From a checkpoint of a small image embedding model: activation relu, widths [64, 112, 192].
Rows from block 5 of a small image embedding model, named by matrix and row number. Rows with one number belong to one channel. Each number is 128 + 32 x the weight over its row's rms, rounded and kept within 0 to 255. All counts start at 0. Numbers have three digits each.
After each channel's rows are labels from the 100 images, of 14848, where the channel reaches its highest value: "strongest on" is what is common among them. Only what is clearly more common there than usual is listed. The data: photos of plants and fungi (iNaturalist).
# convs0: first 3x3 conv, stride 2 (model.blocks.5.convs.0.weight, 192x112x3x3, each kernel summed), inputs 56-111
# convs1: second 3x3 conv (model.blocks.5.convs.1.weight, 192x192x3x3, transposed, each kernel summed), outputs 64-127

convs0.119:137177100102093112107138085081145098094078118128068142157153045136108152106109027174122175114183117082085075139046116186115147138093160164138104140161117201181126114139
convs1.119:149159145115151114122120040093138135116111146149114163191128139114090148077050168112130123100098124126137112130121134134114109153136124088078138135089124109061111109139113092037143136159129169
strongest on: class Liliopsida

convs0.174:108107064131088104165166078119125098083125094078176141078076148148166080082088049072105142165138122116061154144125120090087123107130100106142129116099134043127144149106
convs1.174:136125088081164112164181137152093147174145107168075103119100123122170150148131064187097138149094084080057102095138115125132078160155098097106086129181139147113121057183095149106187121118089172
strongest on: class Polypodiopsida; order Polypodiales; text has "fern"

convs0.97:158124147107134084112132098078164136107110108152183090084154164100129155055069148091165064167118151115106088141118116105148173132126112149142078131081139090124129156149
convs1.97:145128113108116114139135069126120101152134151133140143228111082098125112152077087102129094086124148069193120131139180156109138157107098133154166052141117110137115139118095115141148124077153174
strongest on: order Ranunculales

convs0.56:119147125167145167174138108202082100173135093091147176146098090166186132116137086053145162143087126126117143156135129155073143115146095101108141121183142109083154136097
convs1.56:157116135094084140200148142134107119105127070144074114173118103144075119145145111093110111137097116144210138155132110114182115115140141092120056099134158173130110139125165158091174121121122113
strongest on: class Polypodiopsida; order Polypodiales

convs0.81:178093141075064142151094113143079120056121176145157100099141137151193174132125138079146140045083110152121097138126115145091067144120137117122119115169117124145071116128
convs1.81:096108132098131135133076133110080140145178102119152165131077095081156134168127130140088120146076155119149146156124134067189113085140116088057109098149116173150170151145175148188064158142155104
strongest on: family: Asteraceae

convs0.184:083105147170114062201211109133151143110131093138121162121154172108135127128104158063146109101127130136118181170151117188153120076117196057088118118110147106131130108155
convs1.184:131125083105120092133148103127139116113106104137157155160161117107123134126109088122067156172126156145085026159110152106154120096117159120091160091152160144184153171080073105148160153161154163
strongest on: order Lamiales

convs0.162:101057173143117076097131199109101117097133096060133083122137093111117113066180115143144106131081135097164115129132067067135120134095163153126114121119130071114126147129
convs1.162:107053158115106046123080150156139153162163147171077170061108145091147138141116123138027140103094095106166087116134141051118122158113144132142118149135108118084059180149087158145123146098093095
strongest on: phylum Basidiomycota; class Agaricomycetes; kingdom Fungi

convs0.92:131152118147149205081079132155091178085142117129184120100089085122091131134133167194078101139055133115125165119099117144081130168134124101135150072124126151120111126064
convs1.92:157046109128140130140138146151154130085094140130099128136143118123154158141147174132094087128134030143178124121106148109168166139121108091118171169116086139102137128161064142140160104036103068
strongest on: order Asterales; family: Asteraceae

convs0.139:088123154096085096104155124109105120090117108076163115144148135136084148093136118093130180073170131151155072154145104085130069045137108119127094144166135154165122132062
convs1.139:148115154164113119128162170127130123121133162112151138185075095127106072161160145143054097089114150093120142153143124128175124178132075143147114111130166108139123087133109087142109091063154168
strongest on: order Lamiales; family: Lamiaceae

convs0.69:151107109130141038167162091046125124159101149143080139100188117136155153105163132141119113090140082150085140085065117117163068170141165122084132123186117039092118126108
convs1.69:130135087180108124148105125157162135140141115097213135189076132100134145144155150132115166075122151120193151083135123132152142078147126127102155102122180117125171087146143147162137103132178095
strongest on: class Liliopsida; order Asparagales

convs0.98:114121096127133127153107083105121078110114099086125148126091166168118089121056029120108140107165160127020144140157091149105131191131131146096153134088127046113162171124
convs1.98:107144140147180119077148153226077171189104134167052089086126117137099153140120130157114145070121075150011058065130143154088124109154153127082099143130153108161090076128143171112170135120099152
strongest on: class Polypodiopsida

convs0.74:142149144089112186130122072095104137107050176106125146101125109105155117148120099011125204094101068133153090118049109169103113096113131143156141064093135168091113122131
convs1.74:066157134061080153151088114149029157112143099076077138149140123128147075131116120149128073129063157147095097174092090103101117153065127109146064123101142196082106150115135063121135103111126110
strongest on: order Lamiales

convs0.14:076123096122107067152189157169145114149146050080119172121121064162151136154150088085143107148158109053109161154107161114093107076152097150164131127143111119156113109148
convs1.14:122158143099127127189109145072100158093084123162149138143156136120124132133120111120119130093101112164222130152153160099155123103161146107063093085150122143160144086195103099087169126143079123
strongest on: class Polypodiopsida

convs0.137:156175088126120136132051119119113090169077119148133139154069081099155096079146056143094156163129084134085124086076093142130146124098124116116123093136082194130128114139
convs1.137:134128107144143175115126052158131133156131158112078110145146104164118175090064184202147128107105167116125089112120087137156128075136158114143108151090116121082062114125088162036125154126116098
strongest on: order Asparagales; family: Asparagaceae; text has "yucca"

convs0.86:173161136144151181164108069173126171139141097176189169178137165137189141136131161098173105141127133207146124177146152177152148133147156141143175142138143145142138153148
convs1.86:126137108096141112201106101142121123126138126120143136143115119170159208124085161143094117111115110091168171160137177076127147149114089134122063105109116133137195122206175085183068103081148106
strongest on: order Asterales; family: Asteraceae

convs0.164:122116151141140098125134125093103136038119090148099124146110132152179080124104120140099162079173172158121165170173154091128078135153168127137159159015115140105111121130
convs1.164:112089078151125072053148110141090147148154144158129133148078142116130043148068110146112124118098124126202102096131170122157087134144140149039169115149044136149169126144097118159098194160155155
strongest on: class Liliopsida

convs0.51:129167129125093107155158099117169166179165107178130075143082097153129108126130070112134151132111131114164102111048143127101156112065178089131137134047175114097186148142
convs1.51:141165157095117184136117111116120177143163110151174153202146095117084121129149167116134101140120101118170148134170100115116158156126133158089212120123140108160155152153072152137155099116088052
strongest on: order Boraginales; family: Boraginaceae

convs0.107:120095118102098105106060130115098112139098140127099118117128152122122110195123128154084187121143081126097117140143124147109066103121109126086096138111130130132111154058
convs1.107:051090138115132099103161144070081158130070111094135153132098149064097131146096094146101145109116169151166081159141135119092118034173180133147108066107141118095152152088113155137098087129167131
strongest on: class Liliopsida

convs0.64:128096095103112122160159125101124105152093136084143135151153129117139092105125139108115163059152097112130117103119117123158096151121120069109131123151141147052095106064
convs1.64:148164161135105084130117162131160200107122064107100149130136120157126117118140136152106135071088129160146155148102132119094130134120122108132170119112123131105154109143167112130045131108142101
strongest on: order Lamiales; family: Lamiaceae

convs0.43:119081145069078103089182138094112135077086185108123138127150153118132056082155096117146176088122131127129118113115129139093088141129096079129128110145132167102111198108
convs1.43:113117133134012114110144152099081103127129102081111103134161096154128079158130123163111104093048162131112184120102121124107137152143071146141053129131133168096143160067127128136121129088106119
strongest on: order Lamiales

convs0.37:120082138074107162143067153082138132127139110151078128141089159061148155141115071151149115088065110125105143144056097130159106160119091104050128130106105146039118146092
convs1.37:118115149128096137126117178071109179113141133148149122193134064176082092120157114102128116114096130139091133102112158148121119034153116100143193151101155152130100107164115185135077077150103126
strongest on: order Asterales; family: Asteraceae

convs0.100:115111166157131188093120173177131142133116131107090129137138096130102124145118122164096043091071100109093115116153140090134150214106111190098127082088153091125106128126
convs1.100:143044135114167126124112149139134119126108134134142104157132147130125155144100105077028126129106000141095143029100125025109105143112028139117135150111142146136087128113113137140140118008066059
strongest on: order Asterales; family: Asteraceae