{"arch": "preact_resnet", "dataset": "photos of plants and fungi (iNaturalist)", "image_size": 48, "embedding_dim": 64, "kernel_size": 3, "stem": "deep", "residual_init": "scaled_by_depth", "beta1": 0.9, "eps": 1e-10, "alpha": 2, "max_grad_norm": 3.0, "ema_decay": 0.99, "max_steps": 10400, "batch_size": 256, "warmup_steps": 520}
Rows from block 3 of a small image embedding model, named by matrix and row number. Rows with one number belong to one channel. Each number is 500 + 50 x the weight over its row's rms, rounded and kept within 0 to 999. All counts start at 0. Numbers have three digits each.
After each channel's rows are labels from the 100 images, of 14848, where the channel reaches its highest value: "responds to" is what is common among them. Only what is clearly more common there than usual is listed. The data: photos of plants and fungi (iNaturalist). In brackets: how many of the 100, against the usual share in percent.
# convs0: first 3x3 conv (model.blocks.3.convs.0.weight, 112x112x3x3, each kernel summed), inputs 56-111
# convs1: second 3x3 conv (model.blocks.3.convs.1.weight, 112x112x3x3, transposed, each kernel summed), outputs 56-111

convs0.45:467462487478507514440537479451419425398524524450489456401511349487418433515417492481394553499488574504451536520504550417568488518392500480433465530493540489508493510428
convs1.45:521649474541432613504505491480496466467493519489446499442433520535527434530455510473407422423423508533409512478435469563432526561523444560521510541539489593512536535430
responds to: order Asterales (29 vs 10.9); family: Asteraceae (29 vs 10.6)

convs0.6:452439447463517478508552419569534480391502512531567536446467538509507450498474445415428558512581482489547503497417561497416478497499460525451506517442442463505404507467
convs1.6:549496449430480531605546487504578453503428474512469478506523585548617516462408435445556538430574508518393469440512514474488569559481468516544489436557501534478529448560
responds to: order Lamiales (40 vs 7.5); family: Lamiaceae (26 vs 3.5)

convs0.15:456555427522381386428436421556480546482535391508499464554434451504435440489468589451509397506522453492479504515554522470444408529489513490477454499395490555505527497505
convs1.15:523475541487419431397474571520528438472433610473529430507532515451539479447560485464501583475578491429538500409496434509434500518454564439499421439591433530501533435462
responds to: order Lamiales (25 vs 7.5)

convs0.31:466492598549478503463501489424437472508553485504525493480462508497567511480501492483446684559553548505466605499397534539420461550462585515393448594464535441422472506444
convs1.31:448487564550562558570514598465538558561588393549460538509504427495476529544437572502453502596467518511474542550523505533481500512568423559516548624465500481460483473509
responds to: order Boraginales (25 vs 0.8); family: Boraginaceae (25 vs 0.8)

convs0.83:545464543497425532469453493500507535487585488585460514495498480438494399514403394507519497473491504470471449360467493561515532492409537452504467468493440489460616407519
convs1.83:449514523578412531494532486410536425546460483532436446550525446480517546448531432430500591483534538580453550518419404554442558473476601526532542539496517462430504497421
responds to: order Lamiales (38 vs 7.5); family: Plantaginaceae (29 vs 2.5); text has "speedwell" (29 vs 1.1); text has "veronica" (29 vs 1.1)

convs0.69:580505560511500564536492573470549480545522441514525506569597583538533499398549543575538584537540543539545514389407541490551528486551483491580541444534476545484509521555
convs1.69:545472530589640464483558436477464516538472442518530500513521523474525559510428605560505544430477445544549507497546567491475513575562456428442546425515487476421509511525
responds to: order Lamiales (28 vs 7.5)

convs0.61:476508454609513529534526449569467571503506422450539491446461508603444493458556496436492604431441470440483558521528590546552508483517503646555559533519541496356521537506
convs1.61:527528486496470546501551393384458439542450486521591464545461544589472521403616534462460567510492487500512545544400525549501469422473432604506509486529504505433454557459
responds to: order Lamiales (36 vs 7.5); family: Lamiaceae (32 vs 3.5)

convs0.0:452478487630495565566498478496462489516555402387486545478493518522483458448528482538488508464483515430509498539499567488511533600544479612467513524506528455422496521464
convs1.0:524515495472498477471494497517456477532532501515563460498449539568379529469503581534431575499503506527488531455468587541520532498418469515511465421480504544419484473510
responds to: order Lamiales (28 vs 7.5)

convs0.65:471493533493481582454497605424555502439490431582450472537572438530633564486553466535515583469613537500492439489526467490428534473438555612550424538571471513549427447422
convs1.65:490575488583557531454509577443478493468524589502473515490517574496402558521476447613536430582509454508481582495482507506536495509549548506445453606469496592573500507542
responds to: order Asterales (31 vs 10.9); family: Asteraceae (29 vs 10.6)

convs0.42:464568499471499495409501437487411467475525535387473419484369442508443431491439523538464485603536446440491538509498499444411479475404476453441415426530399549547393472512
convs1.42:460450515493531489562522519462612465421515549511582451480615472420485521420525563447569499527526561460434467457432583475494474526571485451421514466526542420502506523553
responds to: order Lamiales (42 vs 7.5); family: Plantaginaceae (39 vs 2.5); text has "speedwell" (37 vs 1.1); text has "veronica" (37 vs 1.1)

convs0.59:479481451594422501527467468482511436482460447482540466568488481553443379456506455468444571429406480425510496463573520542530522437472512538546503472517391550489466587586
convs1.59:584417512490439488486529433499520462434504501456573502584535480534427538458590537457509520433544464496567426498560553453439532409470467537497416451654514543512479493519
responds to: order Lamiales (43 vs 7.5); family: Lamiaceae (37 vs 3.5)

convs0.93:497456490508518459540447354473532433506376419486507496510435531518513402487500548446512432459497440451434438445477527467559553624503501523501539483499524465435459481328
convs1.93:502524546504474567438603434529508497448462433547473420437448496442469474437533419493502425469548484447577506466529555582454418559498513471464408465507552520425602456497
responds to: order Ranunculales (29 vs 4.4); family: Ranunculaceae (28 vs 2.6); family: Asteraceae (27 vs 10.6)

convs0.21:503492487480440549521525521567463514495541456491571476401464578453407392481430514489456380591549424497590428559564529545547437370462422479448516503480497483448443446505
convs1.21:564519470529416484603543457388468440483443511542481512455498530505585501451462527475499483527562523512426513492596421510445516449608505539638526520438465448566596588468
responds to: class Liliopsida (25 vs 9.5)

convs0.48:523583509439411621572448525472569499566544506547554473520530574511447465425542537563459522485526527479538531453462532575532494456500421446546532446632496554479531471532
convs1.48:510494463557492532483520395445482574441560395457591485469507409458449492477426640510553475541559501528529574596495488516555521493459578498564522524549470497413460490523
responds to: order Lamiales (32 vs 7.5)

convs0.81:438446432480520588472534526424441493496416546489470447413542435467491465550506485433509460392395471554536414418515471474473471508413475482462497607548518484517501411506
convs1.81:500560521398501528536394530480465526499479532480500490529477495491505474459469451566568464563495446506462567527416468503591571569499440456453543494405509556461493540530
responds to: order Asterales (40 vs 10.9); family: Asteraceae (40 vs 10.6)

convs0.95:528525505484370568486522507471525447493472529445507472550454468515481550436489533447544524446484528448513515494552478491454598487488414440524463457567465570514524421490
convs1.95:528445575440516484478496477595474515444534413535545464508552405465506525468530470538499440536584489481573382499649568535521619511509520457484430388549516460465500458552
responds to: order Lamiales (30 vs 7.5)

convs0.46:522597565534521624504552504503538542578534507507499538509491511527525546499497506493526646398512480576511558406418541611498609441558432471551563574515528488433516526463
convs1.46:512546534562480508439522506417433482537448447540496474575487525420482546544506502473562536515503495496429482473501490597566470448508434439407493594594538468520593508458
responds to: order Lamiales (28 vs 7.5)

convs0.35:514481549505563512544572479461567500548479499521530550548550563583563436359502510529527597443484453528488459431488534537524531525558486503551562586501610414533458519496
convs1.35:492486456443466576481490524492465566413540491546540570428458486442515485570532509476524531505498445581387586491454497585495427527498524452460526536451500533424441443461
responds to: order Lamiales (35 vs 7.5)