Weights of a small image embedding model.
Training: 10400 steps, batches of 256, held-out accuracy 33%.
Rows from block 5, named by matrix and row number. Rows with one number belong to one channel. Each number is 128 + 32 x the weight over its row's rms, rounded and kept within 0 to 255. All counts start at 0. Numbers have three digits each. After the name is the row's rms in percent of the matrix's.
# convs0: first 3x3 conv, stride 2 (model.blocks.5.convs.0.weight, 192x112x3x3), inputs 77-83, a 3x3 kernel for each
# convs1: second 3x3 conv (model.blocks.5.convs.1.weight, 192x192x3x3, transposed), outputs 77-83, a 3x3 kernel for each
convs0.119 094:151170149116161124099122105127097110101103092138143121152158146152136141153120138137098119119101102134086125161126128085116095135092102039038085043046077077059091129172144166176151163176145
convs1.119 102:090105075137131130122120133155145145140125136140135144155135124182121126187130126157155107131142137081067086151147166191175166143127106181190189179167170150155170157151141130115109128116105
convs0.120 099:102108103156117102133110103116144140120131131128127148136155151164178148125152156118075071099100126077106129103098121121066107091076118122152182117107136150108137110103105062072096087089096
convs1.120 096:117135127099101095079083085099127082132129114159146137069092069081121096071102084139138153081086105089111115127114129118118104114121103123158160122142150135143162101138124094115114058088089
convs0.121 092:126084051112076089116053073083085078108116118092132083128127107148137147136127150107123103141138124107149143201189197159139165187188201058047042086032072023059061078098105125156135180155182
convs1.121 102:074069076087094061111094097136115110130118100098091069136145131132131118133164142074114157117134197211213236105116124068077045023034010141117104165125144167129128163148140164157147172165145
convs0.122 104:131130159137089159136126148144134128163149155199150170152122092152122101142125109121112131109074148121116135098096162122081134141087155113127167078173143189135143150137173146113138160116113
convs1.122 083:123090120143118142157140172094123123076102114095087097094066082124096096135134139168155161109116120122132143136148163114120123081097105069094099072128125086093137083105144101155184127153174
convs0.123 103:145170157133146161141168163126121140116109126142116154133105134127137120135117101121183167082131071144168164201148130182134143192172146177108126131122142122146155120099134120129125109107129
convs1.123 102:134140132162148146125141143120132141131123119115107070107103112103109123114128149151143124144146136069061063117136139133156170097135158135104066124063089126098120135164183166165176158143147
convs0.124 092:161145130120090141142102135118134130131106147119122153100131165113153130115159146125116146121100111112108108091130114138102116122106092114085090119144165082097102064069106087093049138149142
convs1.124 090:130137136178194178134127149198177184196190177175161177125112153122126171178167191137114098116066093135089087121120092153120111138099070126142123101114130144146168148130105152131099120132062
convs0.125 099:075083017126115064105121134077153135130147114155137153105103145130099107103108085165192181136124131153105183165153140156117129156152107113101096156175163165160152171147178129169127109122131
convs1.125 100:100101100138153128171163137110127128128164148196177169104088097086111118110124114078050092095078083104074079113137107105133120120135159131135122118126142091141105084083084111100129124103109
convs0.126 098:085023076157095143128090160100076077095111106159119142147154161107111106137133138149162141137131133145160139090093120098102117124149181098104127129137138186159180129149157090092121133121140
convs1.126 102:128140143139152154144187176149120152149150150165165146109093100133122127131129148106105153104111135119117142133148129117130097093085085117101107122162149172189152118110123107111117113114142
convs0.127 096:168163142192143145194137151178186153159168108149130125137160154125124145114144151136147112154145135092122081137164176112137158099152109106129130117091126094143162089067110105075134111137122
convs1.127 096:145117092171176163173183184168132129117070100082034038178167160143127110137106090093120127125115125128108133106098096118083094065065054119182127106171130056093059097117120115117131089094120
convs0.128 103:164136139129147125133185119075113121134114137096111102125137143092081115104124130171171154175123136156114176109114144124096118156133184110125168120121149108177180150167162167113119170137184
convs1.128 099:123088067106107089103093076089087133130123144114105124127129156129116111150149135158176143140152155155153122120109135165122161166153192170191220159193207183221251100148169102145161127119134
convs0.129 098:081107128064097109099095095092090158096110124116059094132113167106171183076143164142169133160102135187136126132118139109148150067102138125091113118139137140087107064145137100095106154125131
convs1.129 099:117153068103115063073101116130140141151148155159166161117100118118126125124120126175163145130132126148142151140134115162126142143129136096139147111143122181176123088112142107123152132117140
convs0.130 106:152149131172167157159149143139120115137104118165117159153131143152130140144147137146168133133175160145159105188195177139182125148131145118108118115154168121103139125087098126115131115141115
convs1.130 113:096085101097099106120108116104095081078072047097081053128120128119109092102110094171171161177165155167156144094105084088105125078105127143142172113108138115098128155147146136133139142132138
convs0.131 100:136076123134078101112097119089119086123114131105131122115104121110117119135106117112012074160055085102024142037103077061117075094144132178157183095159161134152132144130173112105124098139142
convs1.131 102:157161152178193183193202207104105125167165148160153163108137148099108094082095106078094089095091101134128116087101118167174178160195201043038024128117076205187166132148146196189181172186185
convs0.132 104:151145130164111164170178177105150143139175177156171169135139148117160151107122148128119127104048077074059106105126116106130131124140117050060049095123064077030051110136122096066087060087068
convs1.132 105:146146152106097106122097113165151135182152158112149159080076090077082095113128134185181191169138151102103092081098087085080042110100059141148179151151193150173189106090089147133137154159148
convs0.133 102:166157130164135143144105111124095122101130097118141120096070139139147154165111152136119133115115127153115133113068109137104096106056066099100099151172194206227230145158134079089073076095065
convs1.133 104:186172146177167140173152125106142092100142138143179168120118145110111115124111128146128121115126121115110117125081107145117150140130161137154182123122165165159202101123104074108100085071089
convs0.134 107:113089129177113165150150167163108103141144102142127125124132097162163132133158129097082137100129119088150111110105100094122117082160094095089138078115083060055106162132152105130131041071094
convs1.134 100:165148129085098111057063077134103093076074056093116084122096080105110125137141136171148169134154154113124159198188161165187123151146116118130160147125161130149196065044095116123151141126137
convs0.135 096:156133118178136148215176171093126121021119128000110146167149134135115147060062090082098045100088041083085107124084089102111081075104102128127070097112138177171118134149096188157150100111099
convs1.135 108:120168118100125091144162158158142167111069107115070103170126158134119133116126160101132123130131148142123118140125131109071048064066030111120148111084165115116161105116118104130134139142180
convs0.136 109:095098163105110133079143149113119164108140187105119170172161142108131144140120134131061131145049081113095147123077135125140185141089151145155120172144159132128148101099114153104149101125157
convs1.136 105:143119097144109091162170112129089102137115128133129123124130138110108129094074126148126161121115187149143206075124136100137164107140136218177136208156159200163151181126120179140117173132133
convs0.137 101:148110109114084127108098092169139170129135146143118158122134137112110097103077081106116070068079089109107132153118158131143151132120148079022104096062099089113087090107086152148139157173184
convs1.137 107:084118086129139120173156166150159173151122157152150145137117108120093100139120107039047067116124122099089105133140134112126129105072077148145150135124133140143147171171176130112122139128125
convs0.138 097:119126116140152142143164145119104121130161137131148142188144169150137139172184180159149117112116140141138144159123148121119101134198151126124130132118140101131107137065050098138091140121139
convs1.138 098:146159173149172179112138129119109107137154122112128117152146161158155146138131134151163203156149181134139163126124149147149135143149179187196177145148175140177187137136128138104138143130150
convs0.139 095:134163131144149129116124109102096131092111127084091067145145119148155110180127136107061101136080133115096121111144153112102131159130156104118130101081123150147139124145141062027139076127105
convs1.139 099:086127115136148132153154138123182143155174159170149124126075117152123132118086117138150138144150158142142144120109122140132142147162146142178169150173167179194184123112078103106074075064059
convs0.140 091:141179172148161202144147176137111134126152124187190174105111096046109069095083052116134158130088114071095069115111107111135100073127063104082087068064068098084114101120114112094096059048068
convs1.140 096:116145157136138155152155181168158176147140161137125142161131110168119099168121101204187161185172159143134121152140153175173158149124111166195219156160187127112141165151147134126096106068064
convs0.141 093:089140060115082089082158111126061076136112136125107156072112099121127148092130126139115145087085094134131110130128129173133194178134222168120104113115147141172083117120171090089130119093126
convs1.141 087:120116124115130090156167148152134138150141142148131132107086103109085127100095123085087122093094134121102123130130124123115122093096089102120114077107109091094095147148168128155159093122122
convs0.142 104:088113119110110092150161142121114095157140136131127100126146164112138146206196207186204154145161136176159204065056043110050088122117087127109159118116144114102115108099070059101065133142089
convs1.142 093:200169156146126131119115104143150140111116095095087046151152160128167155138158132084079066102110100079099110180176195148170201141138174206191174167220202182168217118134130091120124051063086
convs0.143 097:110147128116107106121114110197201200140124113070063038138122130145156148168148160069108099119104138185125109171191177187147175140143130083102050167129153121148134147148146149116162111131148
convs1.143 104:142145140068105102101104097104119105121112131138078127136120109119116105108070092161178166176208186139150141149108095137145140141128109176163190163128165129131169157139167108081080129112103
convs0.144 095:124167172121127166116093143116143107185132061146078084096144141094115105037105075151128129097081103136147133181160142193166108167172106149133074097140101134122111077118145078136148112102143
convs1.144 101:129084099117144119138157161136139126103130115084105107102105101103119135122142123140166159123135152096113138185134084150071080172132093125140167136135158145127119148115134159140156187167159
convs0.145 099:141128074143140114146141070157138084185166105185146137061120131096131122146178152161167101140139091170165109139118097158124092139063083101103166125129162083120151158088065140058071097111115
convs1.145 100:110109117147096121128101126111114131114140178112129160170126177156116131125098105150137173166164166176208198171106150177130128150113105077128170128152172136146145054086051065104110085109123
convs0.146 117:137141155120108086140145152149170156125133147172147161132151146127138125158172130145137107107111136107151107184188205170144192185157191142145172142163180180102142137101172134095140124075114
convs1.146 102:122115123177177185201220245128126108109129120094098087151128135093093140122122156123125152135130168146142156090107126117106161134132171217177145157156127142144116124119062132130076100105050
convs0.147 094:107108122088071099156150163072113080098135144093115127159149190124121152104078110100108055158122141141178194141105149136129161142145158163159158162177169144156164131192163134151147148118117
convs1.147 089:098106135141147152139154148098114123115137134163163153146122142106124124108114112082048052108042084147110092112133059117125107130136120136128115125114150113126115059097118111118158104127131
convs0.148 095:145106094138092111146103120126124089142107102103098094069082039104089081126087085118043139104134121132099094113135124159145144140134134112141117130149092103042047118099091117162152152165150
convs1.148 098:113140127146177140160163134138123161140120142139155186126116127099096103121119134165138130136130143143135155140161161145165177143170199105085122093087122132109146102111119115124113116139146
convs0.149 093:148170161124109119096105102142130135146145120066107087156154148134123113118107104064102113069103124150123113145154172143133147138153144107180127102131104048077069157161143170140179186211190
convs1.149 103:095124127079092087021030000092095098114100126088061077107076076145113104120093107131159182193196186166159155134144134104125115128122153171115126105075153079082092132166181113115106132148146
convs0.150 097:156145146148126117152101107109142126095111150141135147112115075147112106110141118153092127064158059115115095124126056109110149108142150139171153131163112126105172101100106115118085107086102
convs1.150 099:094083087101108117123142117117144171172152172192203190110113108117106116108099081140136136182163166182180169077051065134096121160164154137100146112089133122107121118137135164139145109122144
convs0.151 096:124171141121115123125114132170176148155160145113150113097138136085098120106125117049064086047059079103155073162184157159127124076068046087107090061115113133155151037060051079065089103109152
convs1.151 103:067091103118121122116102124145126128105061094081051060180133145103086083138089113176180177170174166116091094142153155128160154123171148110142162104112137144149181105087098083089077104091088
convs0.152 097:147113152139094131089079088097071067085109095108093047174149136195172156182135150171204166148105170155151167105089099166153130147112168079063130150103128127130155144194173151133178128144150
convs1.152 101:145111132169136158189145177085099098114107128154144152131137159166147167166160189184190170162162145128120140104110124112130145138125147206181152220197161188170154154137129106100121125140176
convs0.153 110:146131102146124082143119089086071124090097137083125116152153118129125123184170154085121143121155072093146160119120108138095103116106137152153098133089112165124081137152131130138086108133121
convs1.153 104:077068064121102069124096122088081091123099104131068094081108116107103107122098118169187173149145104171149116059092139068089133067091141206143127188150144183151155125099078141118110159123148
convs0.154 096:090097071102080052121123086161118125141113083159118141144195170150173161178153175102038101104109141096070126153156109125106110130152086109111115077094080143152114109095139141136124124138121
convs1.154 103:151174123104124092131109076162174162164157135153148169140107038124136102090123078122117118132147158112128136127115107093107081110083033113122156124094165163139178178150165148159152151145166
convs0.155 089:143153144111155164108118137140110159093084098095061056154086114154106143076025067136105125133116096166097113160158157113167142092135087131097131083103108096101054147104099106082089129152157
convs1.155 098:113103101102097080116135114130121101156133129171150138162148148160158137116111130168149101170134130091059047119157134124136106133114076169203188133152149099125121168169165167160151148146125
convs0.156 105:113098085057072066105113104085081103063067059030053065138149124149155150148155160139072123054063069087132109019080116111116060127116167094157150127155117095107132137162147154144176157194154
convs1.156 103:065062080119117123089057095152113135167141139170155157116105133144143171169173188098110091102087115105115139135156142136170173108177185091064079107056124121107146080067078098100087108103123
convs0.157 096:040133073087104124093119109165108166145110136109104129140086083084108079177127113170157181173167135118115134152099134134127113143111134124101107122144149136158162153101125043087049075027074
convs1.157 106:124111089133103110150153155115148152119101134130144136154137138143135139144103111118103130147149174189198217142151156129151145145171174134127089151130118117114111084104121106103110086060075
convs0.158 082:121111096099135072102117107075114100119132130060103100121063011104090049144101039142166151128116112171128139134158092124148117095073058172152151141152124125120090087096114110097137160129143
convs1.158 093:101122138090118100116102103109081101137126122146144137179173198146154162152141159131141116156160164163152146132140144128141151147153195072061095076113125112124111143128126158132145143145161
convs0.159 101:123101069120122077149156150062105100142167091193199147126130090075110082104083121121161124160119148130161107172176153124158162132117139113040134135098117179021127122120107092104107059051048
convs1.159 103:033037050114097110173167177089091086075085091094089068125114090135100083148134106093092132112110125166112162150167127145166133152159148157157111093099067082075055095087104116110111102103074
convs0.160 103:179154163116139136069101099084081085138142121089066094121146140097127165144174221177147120142135141145147118178142124177132142106124126183202197164116160161163162124087121128102107103126109
convs1.160 099:117097132131102155091096142091094112075090102058043061151179178146170151145154135171167182140162157148154166116127138168173167156181203152174172144166161149161187069072064108103089162153124
convs0.161 095:134081126052137054091074058148154181163146193162179207133131118155128143119101090094111082113130162104062108148150164158128166140115141134144148144135144153175140150160150119101138115138142
convs1.161 099:193185159172164127120108091095097082141130089172174128088107129074098093071092099146142110119136092057072024117133126110113128059081092168191176130168155157198165138142143130105110138119108
convs0.162 096:137113118085103099131118147126105131155115104119125108157137155150129119079067068079053071048049081161093156137130186208186194164134115111151112099112114116144116161186152167122133115088117
convs1.162 109:179180170142165146134142139088096105164166172177158158159167211160167182130132144106132089097097077084077042129126101182188189161173190057089051063075078083106087161138130095098087109117077
convs0.163 111:109107106115106133116124154131083112126078108133105120145149149165144168149118153067052080020117036077068094128154169129152170139143158096107108151163181125133109098133138133144130122142107
convs1.163 109:168160171129143133154143146178196178188190189177173171115073076132098081113110103112140105129152155144158173115095103122108107088086051092103120111130139110126144159174176147150132160148153
convs0.164 098:146134155133156177130111161140177127125187145174233164103107079128119123090055052139136140111127133103121118098119107096109129118132095096091116146101189107119138166154117148160125117121118
convs1.164 106:132132147156137129167151164138149155116103115168146163174160149163142106173146131130127118136149129132125112094080102132135117167186172141142165132130164116139152055056068093101091122113136
convs0.165 100:146100111110098123117109119075107096098139127109139098093069088076089046104097070111073149101116090138142143088129076080131118100127141141172169143164136142169159147148179116117132156138151
convs1.165 099:079083011097127032136119117165172174146147170125131149121134129109111108085102102070087111092089107119119116092121121131150113151166110084131083118138096113111090174193176150165149124135114